Rows from block 9, named by matrix and row number. Each number is 128 + 24 x the weight over its row's rms, rounded and kept within 0 to 255. All counts start at 0. After the name is the row's rms in percent of the matrix's.
# fc2: squeeze-excite expand (model.blocks.9.se.fc2.weight, 208x26), inputs 0-25
fc2.0 107 [150 118 123 166 106 158 107 158 130 117 149 168 129 145 121  89 165 161 123 137 146 179 117 141 111 141]
fc2.1 099 [110 135 159 157  88 107 129 159 131 126 113 132 137 164  92 108 125 146 116 120 154 127 172 152  80 107]
fc2.2 090 [166 138 161 150  87  74 121 112 154 137 121 149 145  98 142 139 137 128 159 126  86 116 135 104 127 104]
fc2.3 091 [100 146 116 149 139 105 112  89 165 130 132 137 160 177 111 152  82 105 113 152 127 108 133 154 107 126]
fc2.4 072 [106  97 119 135  82 169 107  89 138 153 113  80 115 125 141 142 104 154 124 130  93 104 151 126 110 121]
fc2.5 074 [ 83 115 109  77 148 159 130 137 159 130 121 142 142 170 104 107  98 115 128 139 173 113 108 134 145 124]
fc2.6 129 [141 176 137 108 148 143 134 110 128  95 140 181 150 187 159 148 149 112 130 133 141 127 117 113 120 147]
fc2.7 095 [125 135 105 102 158 184 136 142 131 117 112 131 130  86 135 134 155 161 159 112  95 155 114 124  81 128]
fc2.8 081 [ 93  98 118 118 115 180 126  86 140 116 119 148 103 153 138 164 126 116 145 124 120 129 138 157 160 173]
fc2.9 111 [156 114 112 137 170  89 127 131 111 128  92  73 135 127 180 132 135 106 128 150 172 128 135 127 134 135]
fc2.10 101 [145  78 186 103 136 111 109 160 144 134  97 129 110 138 131 141 146 143 113 132 129  85  98 146 123 154]
fc2.11 114 [147 121  95 140  92 166 114 136 149 102 142 148 105 115 139  84 135 120 153  93 147 160 111 151  90 111]
fc2.12 075 [119 153 106 167 114 159 153 144 117 121 198 132 144 130 146 161 145 146 137 111 150 137 157 145 103 143]
fc2.13 120 [ 86  98  97 134  99 135 141 101 169 108 184 117 160 118 142 106 130 122 153 122 118 152  97 130 121 120]
fc2.14 116 [110 137 126 119 123 120 121  99 158 150 145 107 115 166 155 142 150 100 145 164 172 101  86 159 153 138]
fc2.15 125 [125 115 143 107 169 127 121 103 136 117 127 151 131 114 130 132 196 106 123 169 161 133  98 127 166 104]
fc2.16 091 [ 87 155 128 143  95 156 102 163 145  91 124 123 172 127 139 172 132 111 155 124 113 134 108 124 155 108]
fc2.17 087 [129 155 142 128 122 110 119 103 155 129 164 143 132 141 125 119 121 190 101 119 136 151 136 155 193 123]
fc2.18 082 [ 93 125 142 137  88 149 125 131 102 116 171 112 114  81 100 125 134 150 117 124 124 108 145 105 180 154]
fc2.19 097 [123 126 117 152 153 100  89  89 102 153 106 142 101 118 120  85 119 160 130 128 164 116 139 122 135 176]
fc2.20 114 [178 163  87 110 149 117 144  83 110 112 104 135 125 104 166 133 111 130 115  96 112 137 116 117 100 111]
fc2.21 085 [143 105  99 123  98 174 132 157 173 169 145 115 105 132 117 114 123 113 155 105  95 116 123 121 130  88]
fc2.22 102 [137  68 110 128 110 116 143 185 128 100 120 137 115 137 153 118 135 141  88 164 142 137  93 109 134 139]
fc2.23 105 [103 170 145 132 100 125  67 163 136 134  92 154  92 128 109 122 124 118 134 140  99 152 107 126 142 110]
fc2.24 106 [158 111  88 162  91 117 121 149 137 102 127  96 135 138 170 124 142 106 162 114 133 143 105 149 113  86]
fc2.25 146 [104 120 122  93 120 173 128 112 174 109 124 172 127 152 131 133 108 135 139 133 101 141 114 145 117  67]
fc2.26 113 [142 131 122 133 120 183 161 101  89 100 127 116 147 164  95 125 126 139 121 122  93 141 151 126 179 126]
fc2.27 123 [140 157 113  99 141  93 118 162 122 107 142 118 145 107  90 166 119 154 178 109 147 144 149 160 143 135]
fc2.28 135 [135 117  97 106 132 155 123 150 142 132 124 124  92 177  80 133 127 190 122 122 103 123 118 141  97 134]
fc2.29 089 [122 131  98 167 145 142 159 152 142 122 145  94 141 125 128 146 160 103 175 145 169 121 117 118  82 116]
fc2.30 111 [135 130  81  93 102 159 153 150 108  91 151 125  72 119 158 143 130 125 105 146 116 144 155 136 132 128]
fc2.31 071 [142  98 153 146 124 164 107 162 121 114 143  97 123 136 177 130 162 164 138 130  77 140 129 121 146 151]
fc2.32 106 [148 130 105 141 184 134 156 114 140 166 150 127 122 144 100 146 160  94 172 101 111 148 138 147 113 129]
fc2.33 111 [101 103  85 164 157 147 137 121 121 106 154 118 160 125 150 116  94 114 135 138  92 116  84 147 114 154]
fc2.34 074 [102 123 100 139  92 129 138 146 135 155 128 146 130 113 137  88 199 142 125 130 141 127 142  87 151 100]
fc2.35 072 [163 168 154 112  97 111 134 107 112 112 132  91 125 140 154 122 155 153 142  99 123 115 101 132  79 161]
fc2.36 077 [152 117 168 115 126 120 107 107 119 188 130 114 167 126 128 142 160 105 140 156  87  96 103 133 113 129]
fc2.37 118 [145 128 117 122 124 165 143 157  84 131 145 148 144 117 112 100 116 122 110  85  70 129 130 131 175 142]
fc2.38 080 [148 122 105 168 154 123  84 136 138 110 139 108 119 137  85 125 160 131  93 106 165 175 139 117 140 134]
fc2.39 102 [155 100 170 171 153 141 126 129 112 118 134  92 151 136  81 119 148 142 131 155 120 122 121  84 129 160]
fc2.40 121 [162 119 116 143 122 144 112  87 153 124 168 129 165 156 144 161 135 113 154  95 155 157 109 144 144  98]
fc2.41 080 [108 122 142 126  86 138 164  58 134 162 159 152 118 139  98 120 132 156 133 120 158 120 138 145 140 129]
fc2.42 070 [111 115 104 158 102 105 162 146 133 113 143 128 138 143 114 151 170 128 164 164  94 111 159 165 130 154]
fc2.43 100 [113 138 100 168 122 123 101 152 120 139 157  83 143 162 127 154 122 109 120 130  82  91 101 147 156 124]
fc2.44 082 [137 151 108 109 151 121 154 144 125  97  85 152 114  98  82 136 111 108 112  81 105 138 118 119 153 158]
fc2.45 092 [141 109 128 143 101 165 132 171 101  89 109 129 136 155 125 153 118 127 105 158 117 145 115 126  69 152]
fc2.46 143 [111 153 130 121 182 127 103 112 126 148 128 165 165 148 125 138  99  84  89 134 111  96 146 138 131 150]
fc2.47 074 [135  82 117 103 140 115 131 135 148 113 184 151  85 102 112 123 122  94 108 125 123 158 147  96 118 106]
fc2.48 100 [160  92 155 105  99 154  93 140 150 145 160 115 112 109 152 139 124 111 108 138 191 119 140 139 143 130]
fc2.49 094 [154 136 151 145  97 131 120 133 125 106 127 103 174 131 144 104  98 135 106 149 134 142 146 184 178 115]
fc2.50 109 [114 154 149 127 122 104 166 109 148 130  89  88 158  93 157 105 116 124 111  95 158 167 116 115 124 118]
fc2.51 084 [101 129 153  97 150 117  99 153 153 132 111 148  86 134 128 124 104 141 148 132  93  98 140 128 191 122]
fc2.52 088 [119 145 183 144 153 121 106 129  92 133 123 116 115 145 124 158 163 113 131 140 168 141 111 119 159 179]
fc2.53 098 [120 155 109 150 140 180 132 177 113 168 151 110 119 131  97 153 117 110 133 149 136 105 146 159 110 154]
fc2.54 097 [135 119 148 106 103 102 136 121 144 156  92 117  96  89 171 124  87 144 131 166 137 136 142 134  99  96]
fc2.55 118 [131 114 146 122  88 142 142 139 157 128 120  80 166 153 112 112 163 123 103 129 168 116 103 119 167 153]
fc2.56 099 [110 127  95 142 107  90 136 165  76 106 121 122 127  98 137 159 104 116 118  90 137 117 100 130 167 127]
fc2.57 102 [ 91 121 130 121 146 132 124 106  95 137 141 154 107 165  70 154  95 149 139 144 145 165 126  95 137 133]
fc2.58 083 [128 171 125 150 139 127 101 109 177 128 110 126 148 132 131 171 151 129 182 151 103 110 140 103 118 153]
fc2.59 090 [ 96 151 128  84 143 113 135 103 134 117 162 143 137 161 157 113 123 140 172 147 158 161 166 132 134 105]
fc2.60 137 [133 129 181 139 112 134 156 121 129 150 112 100  99 125 144 112 192  97 137 152 119 101  98 150 117 123]
fc2.61 087 [ 79 112 121 132 147 155 108 137 120  97 118 134  88 106 134 115 111 142 115  95 116 125 162 132 152  67]
fc2.62 104 [109  95 133 167 161 173 146 150 101  90 124 135  85 132 135 168 135 109 138 150 148 118 121 109 108 132]
fc2.63 118 [120 133 113 130 179 139  92 142 135 187 137 115 102 144 123 113 144 109 110  96 115  85 128 133 166 138]
fc2.64 112 [ 98 140 156 114  74 159 148 118 149 125 132 128  95 130 115 130 122 145 150 161 139  98 115 110  69 130]
fc2.65 100 [144 124 106 160 105 154 134 135 137 138 112 114 115 112 139 142 111 162 130  75  96  71 157 105 113 147]
fc2.66 084 [ 95 127 142 127 159 104 167 113 137  92 145  98 150 113  95 140  81  83 112 121 148 142 137 101 132 128]
fc2.67 103 [107 119 122 131  94 146 118 126 128 168 119  99  69 126 112 104 117 139 142 148 128 105 127  76 136  85]
fc2.68 092 [108 163  67 131  95  89 117 125 112 151 144 116 150 122 147  94 149 141 153 168 150 138 120 128 139 134]
fc2.69 100 [115 129 103 114 131 105 114 137  83 115  81 124 154 110 119  81 130 165 152  94 154 150 121 156 129 110]
fc2.70 097 [155  90 121 142 140 179 134 114 117 113 157 123 148 104 140 128 142 152 144 170 116  86 158 142 128  88]
fc2.71 075 [150 124 132 158 126 160 147 137 160 125  93 134 130 136 141 171 154 174 134 104 145 100 142 122  81 157]
fc2.72 114 [ 86 126  89 141 135 167 135 143 107 174 144 122 100 105 157 147 102 137 141 114 112 126  87 122 114  96]
fc2.73 069 [110 103  95 113 114 121 114 151  86 132 104 103 122 126 108 126 122 146 141  83 167 166 167 110 153 111]
fc2.74 085 [166  98 132 132 137  95 111 156 104 121 137 162 120 120 109 131 113 128 131 107 130 109 187 140 183 144]
fc2.75 089 [109 129 152 109 145 125 161 143 186  99 145 151 162 124 144 104 122 152 161 105 166 127 106 136 103 114]
fc2.76 105 [136  98 101 190 137 144  99 162 100 123 158 120 121 143 139 133 167 125 100  98 122 144 138 116 139 160]
fc2.77 098 [156 145 147 155 149 138 118 109 140 109  92 116 129 154 119 121 103  89 122 119 157 105 127 102 196 132]
fc2.78 074 [131 126 111 152 103 113  89 129 121 101 125 167 102 123 136 140 122 177 165 127 100  80 163 121 121 111]
fc2.79 109 [141 120 125 106 125  88  91 122 164 125 148 137 148 157 111 143 133 122 122  96 130  82 145 101  73 150]
fc2.80 090 [ 86 123 153 155 146 119 134 125  84 143 143 141 167 107 150 144 146 106 121 130 160 103 168  95 141 101]
fc2.81 072 [152 122 103 100 130 138 148 150 151 111 173 133 153 150 132 143 139 172 117 141  88 125 133  93 147  82]
fc2.82 107 [106 130 114 127 133 166 160 141 129 107  95 165 144 109 135 135 100 122 141 194 144 115 153 162 141 112]
fc2.83 091 [178 124 126 152 120 112 171 117 119 129 160 170 134 132 109 119 113 106 131 116 105  82 150 160 104 151]
fc2.84 100 [108 181 121 148  93  74 108 160 140 137 122 128 108 135 171  99 125 144 143 118 125 112  98 123 103 132]
fc2.85 090 [139 128 128 119 152 154 105 139 125 132 153 144 105 127 130 172 132 111 105 113 110  92 170 127 199 135]
fc2.86 094 [ 92 144 125 161 129 115 142 157 102 130 167 118 135  77  99 117 119  88 126  92 147 143 155 156 123 118]
fc2.87 112 [126 154 117  99 182 107 129 133 101 121  74 133 111 135 102 114 156  92 169  94 136 129 125 127 131 124]
fc2.88 080 [133 163 116 153 102 168 121 142 127 141 143 119  68  79 109 163 142 125 134 147 115 112 130  94 138 132]
fc2.89 089 [150 121 149 125 157  81 139 124 119 104 121 177 111 108 107 131 100 145 150 170 121 117  76 133 114 140]
fc2.90 090 [170 153 121 144  79 112 145 125 133 115 101 155 122 156 114 129 113 137 139 180  99 106  86 132 108 126]
fc2.91 115 [ 85 148 135 102  75 140 153 153 141 109 137 172 133 125 105 125 131 100 144 117 119 142 140 154 104 172]
fc2.92 087 [111 138  93 129 133 135  82 113 117 124 105 142 146 157 112 123 136 155 122 112  96 193 144 136  84 128]
fc2.93 098 [154  91 116 149 143 173 139 131 108 152 149  66 132 125 162 115 138 120 114 117  90 117 112 132 119  97]
fc2.94 085 [101 136  96  58 154 130 140 157 134 157 159 110 139 138 156 123 127 118 151 138 106 110 113 163 120 108]
fc2.95 118 [ 96  85 129 144 120 160 129 100 120 125 146 126 140 141 103 110 122 194 134 102 142  82 108 112 124 109]
fc2.96 091 [133 186 146 155 121 117 138 135 121 118 123  88  73 140 120 146 103 135 107 114 123  94  89  99 126 134]
fc2.97 083 [123 131  67 143 133 130 126 163 128 114 128 147  93  80 141 108 121 134 150  91 102 125 152 128 138 169]
fc2.98 108 [157 104 100 132 108  97 102 137 146 129 143 124 151 130 133 114 123 116 154 101 125 133  54 157 135  91]
fc2.99 159 [123  96  67 138 107 134 123 159 131 105 156 155  86 156 118 120 118 106 164 149 127 132 143 143 159 141]
fc2.100 090 [140 102 139 130  79 120 114 185 142 165 143 108 139 124  98 117 103 101 100 117 145  97 124 147 106 108]
fc2.101 095 [ 87  78  77 138 150  90 152 128 122 142 160 129 117 168 107 132 128 102 144 153 125 123 133 133 133 146]
fc2.102 093 [115 153 128 171 141 182 145 101 142 126 168 148 144  96 151 140 115 144 152 139  87 104 152 120 116 129]
fc2.103 137 [ 93 160 100 168 116 128 162 128 121 106 177 118 161 146 149 107 117  80 113 121 128 108 107 122 136 117]
fc2.104 067 [117 132 103 156 166 175 120 147  97  87 134 115 101 137 148 136 100 163  96 120 115 129  96 140 133 158]
fc2.105 100 [127 153 121 177 129 151 141 156 113 148 146 188 127 128 115 160 142 123 110  97 134  85 122 134 145 159]
fc2.106 091 [114 117  79 133 101 159 139 135 144 108 156 125 115 131 158 154 134  93 160 108 138 128  75  90 128 119]
fc2.107 093 [170 110 157 132 123 121 132 101  74 160 132 107 109 125 161 158 156 112 120 133 118 149 106  90 100 132]
fc2.108 074 [ 97 150 132 154 121 136 137 134 119 125 143 137 113 141 115  85 135 141 207 171 113 140 136 129 109 102]
fc2.109 090 [114 122 102 191  75 143 105 134 131 162 122 112  87 145 135 124 115 111 141 124 135 141 109 117  88 119]
fc2.110 133 [106 148 132 152 164 173 133 112 132 145 163 132 126  96 168 151 145 101 142 166 102 140 128 161 132 107]
fc2.111 082 [112 117 124 115 123  93 139 102 123 107 130  82 132 153 139  95 104 109 106 106 192 111 153 120 156 140]
fc2.112 088 [137 164 167  87 112 145 170 108 127 134  75 116 158 134 145 140 122 139 132 137 143 119 108 111 137 171]
fc2.113 107 [141 121 131 143 141 117 179 142 113 153 148 133 126 134 179 141 147 170 110 159 133 119 122 103  89  86]
fc2.114 097 [ 83  90 112 114 156 135 111 128 135 132 153 100 118 154 103 111 161 105 123 123 131 169  79 106 109 115]
fc2.115 096 [151 134 120 135 143 158 134 119 141 115 115 171 124 134 187  92 123  67 118 154 147 127 150 149 133 119]
fc2.116 091 [154 130 101 107 125 142 109 128 129 142 184 119 112 131 143 172 114 120  83 113 150 142  93 133 158  91]
fc2.117 075 [135 190  99 141 164 122 118 110 146 158 118 111 136 151 168 125 107 157 122 134 118 110 110 161 111  97]
fc2.118 077 [111 137 110 138  86 117 113 104 175 124 111 149 126 142 155 139 145 128 125 199 143 153 120 133 158 112]
fc2.119 172 [109 130  88 155 167 109 118 119 115 122 120 159  72 160 123 108 114 114 125 146 151 112 159 131 159 160]
fc2.120 093 [119 172 123 185 137  99 140 112 148  86 130 149 115 120 141 138 170 132 160 129 102  97 138 138 105 140]
fc2.121 096 [134 128 136 147  95 110 117 123  94 117 111  48 146 126 152 149 105 129 135  91 141 152 123 132 102 116]
fc2.122 083 [138  99 126 134 168 108 112 148  68 141 111 110 127 115 168 116 159 158 128 164 132 103 155 121 108 139]
fc2.123 096 [ 95 110 154 111 135 142 135 127  94 138 168 153 141  74 122 104 139 145 145 117 116  97 120 140  76 114]
fc2.124 098 [ 55 109 145 128 140 121 136 148 112 116 121 160 154 130 128 150 152 121 159 141  75 112 142 152 117 126]
fc2.125 078 [ 78 130 110 150 118 112 154 132 110 144 151 180 165 157 111 128 149 112 166  90 140 124 138 142 127 111]
fc2.126 095 [141 127 166 129 102 136 102 177 135 127 120 124 130 124 174 119 184 113 108 147 126 103 169 145 146 116]
fc2.127 084 [131  88 136 160 153 152 143  98 135 150 140 146 142 116 110 159 106 114 103 136 106  92 101 135  98  78]
fc2.128 116 [101  99 117 180  95 151 136 127 154 127 140 130  87 126 109 156 118 151 148 176 112 149 120 147 100 129]
fc2.129 113 [175 163 149 158 133 173 110 122 134 100 147 108 124 154 163 103 146 141 124 135 124 121 169  92 125 140]
fc2.130 148 [115 109 108 119 151 102 150 113 106 135 141 121 101 126 149 112 133 174 155 139 115 108 190 169 153 146]
fc2.131 089 [129 100 112 124 160 141 121 113 149 164 143 129 114 110  87 106 188 138 160 144 118 164 107  99 117 127]
fc2.132 088 [142 159 137 106 168 108 136  94 108  76 134 125  82 109 122  90 160 147 124 126 133 148 145 144 151 131]
fc2.133 091 [142  91 114  68  88 131 120 136 164 103 133 117 114 116  98 128 138 142  86 147 164 149 131 115 117 118]
fc2.134 087 [134 143 127 132 140 132 129 135 133 162 151 105  94 135 143 185 154 125 137 157 153 142 158 104 132 187]
fc2.135 101 [138 151 147  92 136 160 168 119 141 153 168 177 107 150 101 105 132 124 120 134 137 143 128 139 152 171]
fc2.136 098 [103 130 102 119 129  99  97 144 157 152 110 135  84  85 155 168 151 131 147 126 115  97 125 133 135  88]
fc2.137 110 [133 118 110 117 160 127 153 143 125 165 108 149 103 100 113 161 153 105 114  99 150 184 103 146 149 150]
fc2.138 083 [106  85 118 155 157 130 109 152 112 133 104 130 145  87 116 152 169 120 152 109 152 104  97 118  96 105]
fc2.139 105 [121 130 117 181 141 154 142 172 134 135  95 149 121 133 113 167 110 124 127 169 135 115  85 114 138  93]
fc2.140 122 [140  69 128 170 115 145 108 149 135 139 132 117 150 102 139 136  87 103  99 100  91 140 160 122 121 124]
fc2.141 065 [ 95 171  88 100 130 153 137 140 135 157  98 129 143 106 153 150 111 146 153 131 172 133  99 115 101 114]
fc2.142 096 [118 128  86 112 109 178  85 151 142 133  92 131 124 182 139 146 115 111 101 110 126 131 161 133 135 119]
fc2.143 083 [113 115 129  88 103 142  90 127  90 150 121  85 121 141 146 133  68 117  91 132 101 129 140 112 127 124]
fc2.144 131 [149 140 138 130 114 156 132  70 110 150 147  83 150 145 164 114 168 122 143 110 115 109 127 131  90 141]
fc2.145 081 [110 154 123 111  77 106  68 118 156 121 131 138 159 170 109 125 101 139 143 107 133 118 124 102 105 130]
fc2.146 111 [ 99  89 113 106 141 142  90 134 118 131 110  72 132 105 126 110 118 146 139  99 105 140 168 159 100 141]
fc2.147 107 [147 125 122 162  88 124 143 133 144 138 122 136 166  99 125 193 167 147 130 119 132  88 131  99 134 121]
fc2.148 093 [115 112 115 134 104  64 153 122 116 168 109 106 125  84  98 104 127 153 114 118 130 101 148 150 149 135]
fc2.149 088 [125 138 175 135 151 132 107 155  97  75 105 149 123  95 121 119 174 100 135 110 108 139 125 156 139 144]
fc2.150 098 [ 88 112 121 140 147 149 145 165 127 135 152 145  79 117 149 125  77 141 153 130 103 100  93 133 106 137]
fc2.151 098 [114 118 111 137 141 143 137 113 124  74 125  99 108 102 123 124  79 118 182 131 118 148 134 122 107 176]
fc2.152 072 [ 73 115 162 131  98 149 144 128 131 126 138  85 139 108 118 160  89 103 126 105 129 141 146 111  97 158]
fc2.153 092 [101 102 124 141 108 159 128 138 112 167 127 168 100 123 104 142 161 143 134 137 134  81 113 158 157 163]
fc2.154 136 [ 93 113 120  90 125 170 110 119  95  80 162 123 134 131 137 110 144 114 129 103 118 175 107 141 154 141]
fc2.155 081 [160 144 148 126 126  98 150 158 129 140 115 104  92  87 122 114 114 129 119 146 183 118 149 119  77 134]
fc2.156 121 [151  89 177  99 138 112 140 139 162 121 140  99 138  92 148 141 146 125 154 161 128 129 130 134 163 167]
fc2.157 109 [146 147 136 137 132 137 134 146 159 130 132 145 133 106 131 106 169 146  87  71 168 163 111 129  92 125]
fc2.158 080 [ 99 157 112  91 105 137  86 138 113 160 116 176 107 145 166 116 137 136 115 115  98  98 112 104 127 121]
fc2.159 112 [144 128 176 149 132 104 167 117 121 187 129 119 153 131 152 100 159 148 122 114 102 123 126 145 131 168]
fc2.160 125 [141 100 102 118 108 123 194 122 107 111 120 107 145  87 105 161  92 104 152 128 110 148 131 141 141 137]
fc2.161 128 [130 112 154 145 108 137 119 132 118 113 167  75 174 102  91 133 123 110 108 123 145 142 120 150 174 149]
fc2.162 085 [149 103 125  83 186 171 151 100 109 145 104 113 119 118 171 124 161 126 128 115 126 111 139 136 133 121]
fc2.163 135 [160 118 145 114 165 137 131 140 144 140 175 164 145 131 155 121 153 152 111  95 118 109  92 105 100  96]
fc2.164 083 [139 109 125 141 171 163 140  85 142 144 112 138 139 151 160 138 121 171  80 115 119 149 101 136 144 154]
fc2.165 082 [154 156 161 150 120 135 144  91  87 110 135 156 116 118 175 123 131 126 122  93 172 155 149 151 125 124]
fc2.166 060 [121 137 159 136 107 156 108  93 135 143 174 127 127 120 102 126  73 122 159 107  85 125 116 160 145 121]
fc2.167 129 [132 164  92 103 116 107 113 131 158 148 146 120  83 128 131  89 108 144 145 130 189 137 119 120 132 158]
fc2.168 088 [139 151 132 106 142 177 154  76 134 123 125 143 119 156 110 120 113 103 125 118 109 190 139 101 143 140]
fc2.169 090 [136 125 129 100 129 130 129 112 119 135 126 133 139  89 179  91  79 174 147 154 123 167 132 100 130 141]
fc2.170 083 [130 150  73 101 122 135  63 120  85 127 105 133  96 117 102 129 131 113 123 132 124 126 100 104 127 150]
fc2.171 095 [ 98 154 186 113 136 102 125 155 121 153 128 116 129 140 121 147 145  97 105 181 102 101 111 145 115 143]
fc2.172 100 [118 170 146 146 138  98  66 146 125 112 126 122 134 116 106  97 161 132 115 133 154  73 143 123 133 118]
fc2.173 092 [120 127 148 130 130 104 135 109 122  62 128 170 137  98 127 115 168 147 173 128 129  86 136 117 147 128]
fc2.174 099 [ 88  96 129 149 123 137 119 171 147 133 149 145 161 101 138  89  98 131 123 101 104 139  78 131 130 149]
fc2.175 096 [128 149 101 134  98 168 168 140 156 172 141  95 145 139 111 136 172 110 130 150 109 113 118 129 119  92]
fc2.176 083 [162 126 111 125  99 106 142 143 102 143 159 141 140 122 102 129 154 140  77  90 142 122 103 100 144  82]
fc2.177 085 [124 133 200 144 115 111 162 137 146 115 145 130  90 117 109 103 141 167 164 116 153 113 118 137 111 126]
fc2.178 125 [133 139 177 104 161 108 133 127 114 150 145 154  93 147 120 129 136 154 132  89 143  77 136 143 118 168]
fc2.179 093 [119 174 154 134 128 120  94 174 166 163 103 113 121 144 163 101  98 127 136 114 140 100 123 109 115 144]
fc2.180 113 [134 185 103 161 124 146 127 132 128 111 103 142  97 118 125 139 111 111 165  82 131  91  93 141 142 115]
fc2.181 105 [ 80  95 108 156 111 132 122 157 143 134 178 159 143 104 134 121 145 134 166  87 116 133 151 131 146 114]
fc2.182 119 [133  94  98 149 143 129  98  97 132 166 155 111 120 127 139 123 169 147  87 125 154 162 139 131 172 138]
fc2.183 101 [117  77 122 128 146 170 143 143 109  90 106 156 138 134 143 130  84 126 120 137 113 107 158 128 175 144]
fc2.184 106 [108 126 126 127 182 117 125 146 130 121 172 172 102 131 165 147 106 137 117  79 162 145 122 140 125 138]
fc2.185 089 [ 97  98  97 121 155 162 154 134  82 162 133 140 112 150 148 107 130 150 129 162 133 130 138 125 180 132]
fc2.186 128 [104 150 148 106 130 119 172 107 139 158 137 132 138 101 192 148 113 134 131 140 121 122 179 151 108 137]
fc2.187 134 [ 64 101 157 147 164 129  89 123 135 117 159 141 129 107  95 110 141 107 144 108 140 118 124 155 105 113]
fc2.188 129 [157 104 130 154  69 114  89 122 127 142 130 107 108  96 112 130 129 156 147 159 110  91 139 122 164 119]
fc2.189 088 [ 81 110 135 121 129 133 114 154 128 167 176 116 122 155  92 109 131 107 154 130 134  98 163 101 120  97]
fc2.190 094 [120 131 112 136 171 148 143 107  94 123 163 131 162 141 152 136  88 111 101 167 127 163 107  89 132 124]
fc2.191 129 [116 107 146 155 161 176  96 114 115 147 155 152 114 143 131 124 135 130 182 134 110 101 111  96 158 114]
fc2.192 086 [120 131 153  86 144 146  71 150  96 116 121 174 135  96 161 126 104 113 112 130 104  99 131 117 125 130]
fc2.193 096 [102 120 151 193  98 121  97 112 136 114 104 131 136 122 147 169 122 151 134 121 128 176 136 120 138  95]
fc2.194 076 [139 136 164 142  94 105 132 130 144 157 157 146 113 122 101 115 138 178  91 127  78 122 145 100 143 107]
fc2.195 089 [114 124 140 102 170 127 109  90 168 158 136  75  96 142 103 104 126 158 116 111 125 162 130 123 127 136]
fc2.196 070 [152  84 108 108 126 167 125 135 117  88 175  90 135 164 144 117 148 124 111 151 130 119 162 129 121 108]
fc2.197 094 [ 90 107 171 154 149 119 134  89 130 130 108 124 126 128 130 123  69 140 138 132 141  97 155 107 102 164]
fc2.198 101 [ 91 119 116 147 118 109  95 118 162 146 109  91 125 154 102 122 121 164 140 120 159  80 110 115  93 113]
fc2.199 093 [163  97 166 123 158 140 162 137 103 153 137 166 131 117 145 162 102 143 103 137 155 146 134 153  91 127]
fc2.200 090 [ 84 110 105 161 139 143 139 115 123 143  91 120 151 119 121 102 116 152 171 118 126 127 151 180 137  89]
fc2.201 102 [ 87 153 114 128 141 168 137 160 143  77 140 120 127 119 143 158  92 123 120 135  90 120 107 167 110 137]
fc2.202 077 [ 81 158 142 136 115 123 105 116 165 145 102 145 157 141 100 133 114 131 115 148 188 160 159 121 127 130]
fc2.203 096 [172 159 170 138 147 156 139 124 118 144 134 134 122 161 124 113 136  97 175 122 131 143 126 107  82 161]
fc2.204 089 [109 118  93 107 126 107  90 109 132 128 120 137 159 139  98 132 118 169 136 176 149  96  78 136 119 139]
fc2.205 103 [140 103  89 169 123 138 143 121 128  93 116 126 115 145  95 159 169 130  83  83 130 122 124 107 106 124]
fc2.206 089 [139 176 101  79 169  82 121 113 138 138 143 161 153 109 141 130 129 163 109 105 122 122 137 141 137 115]
fc2.207 093 [161  91 141 140 131 134 128 129 118 166 154 153 129 103 141 138 124 142 115 133 149 139 172  91  71  98]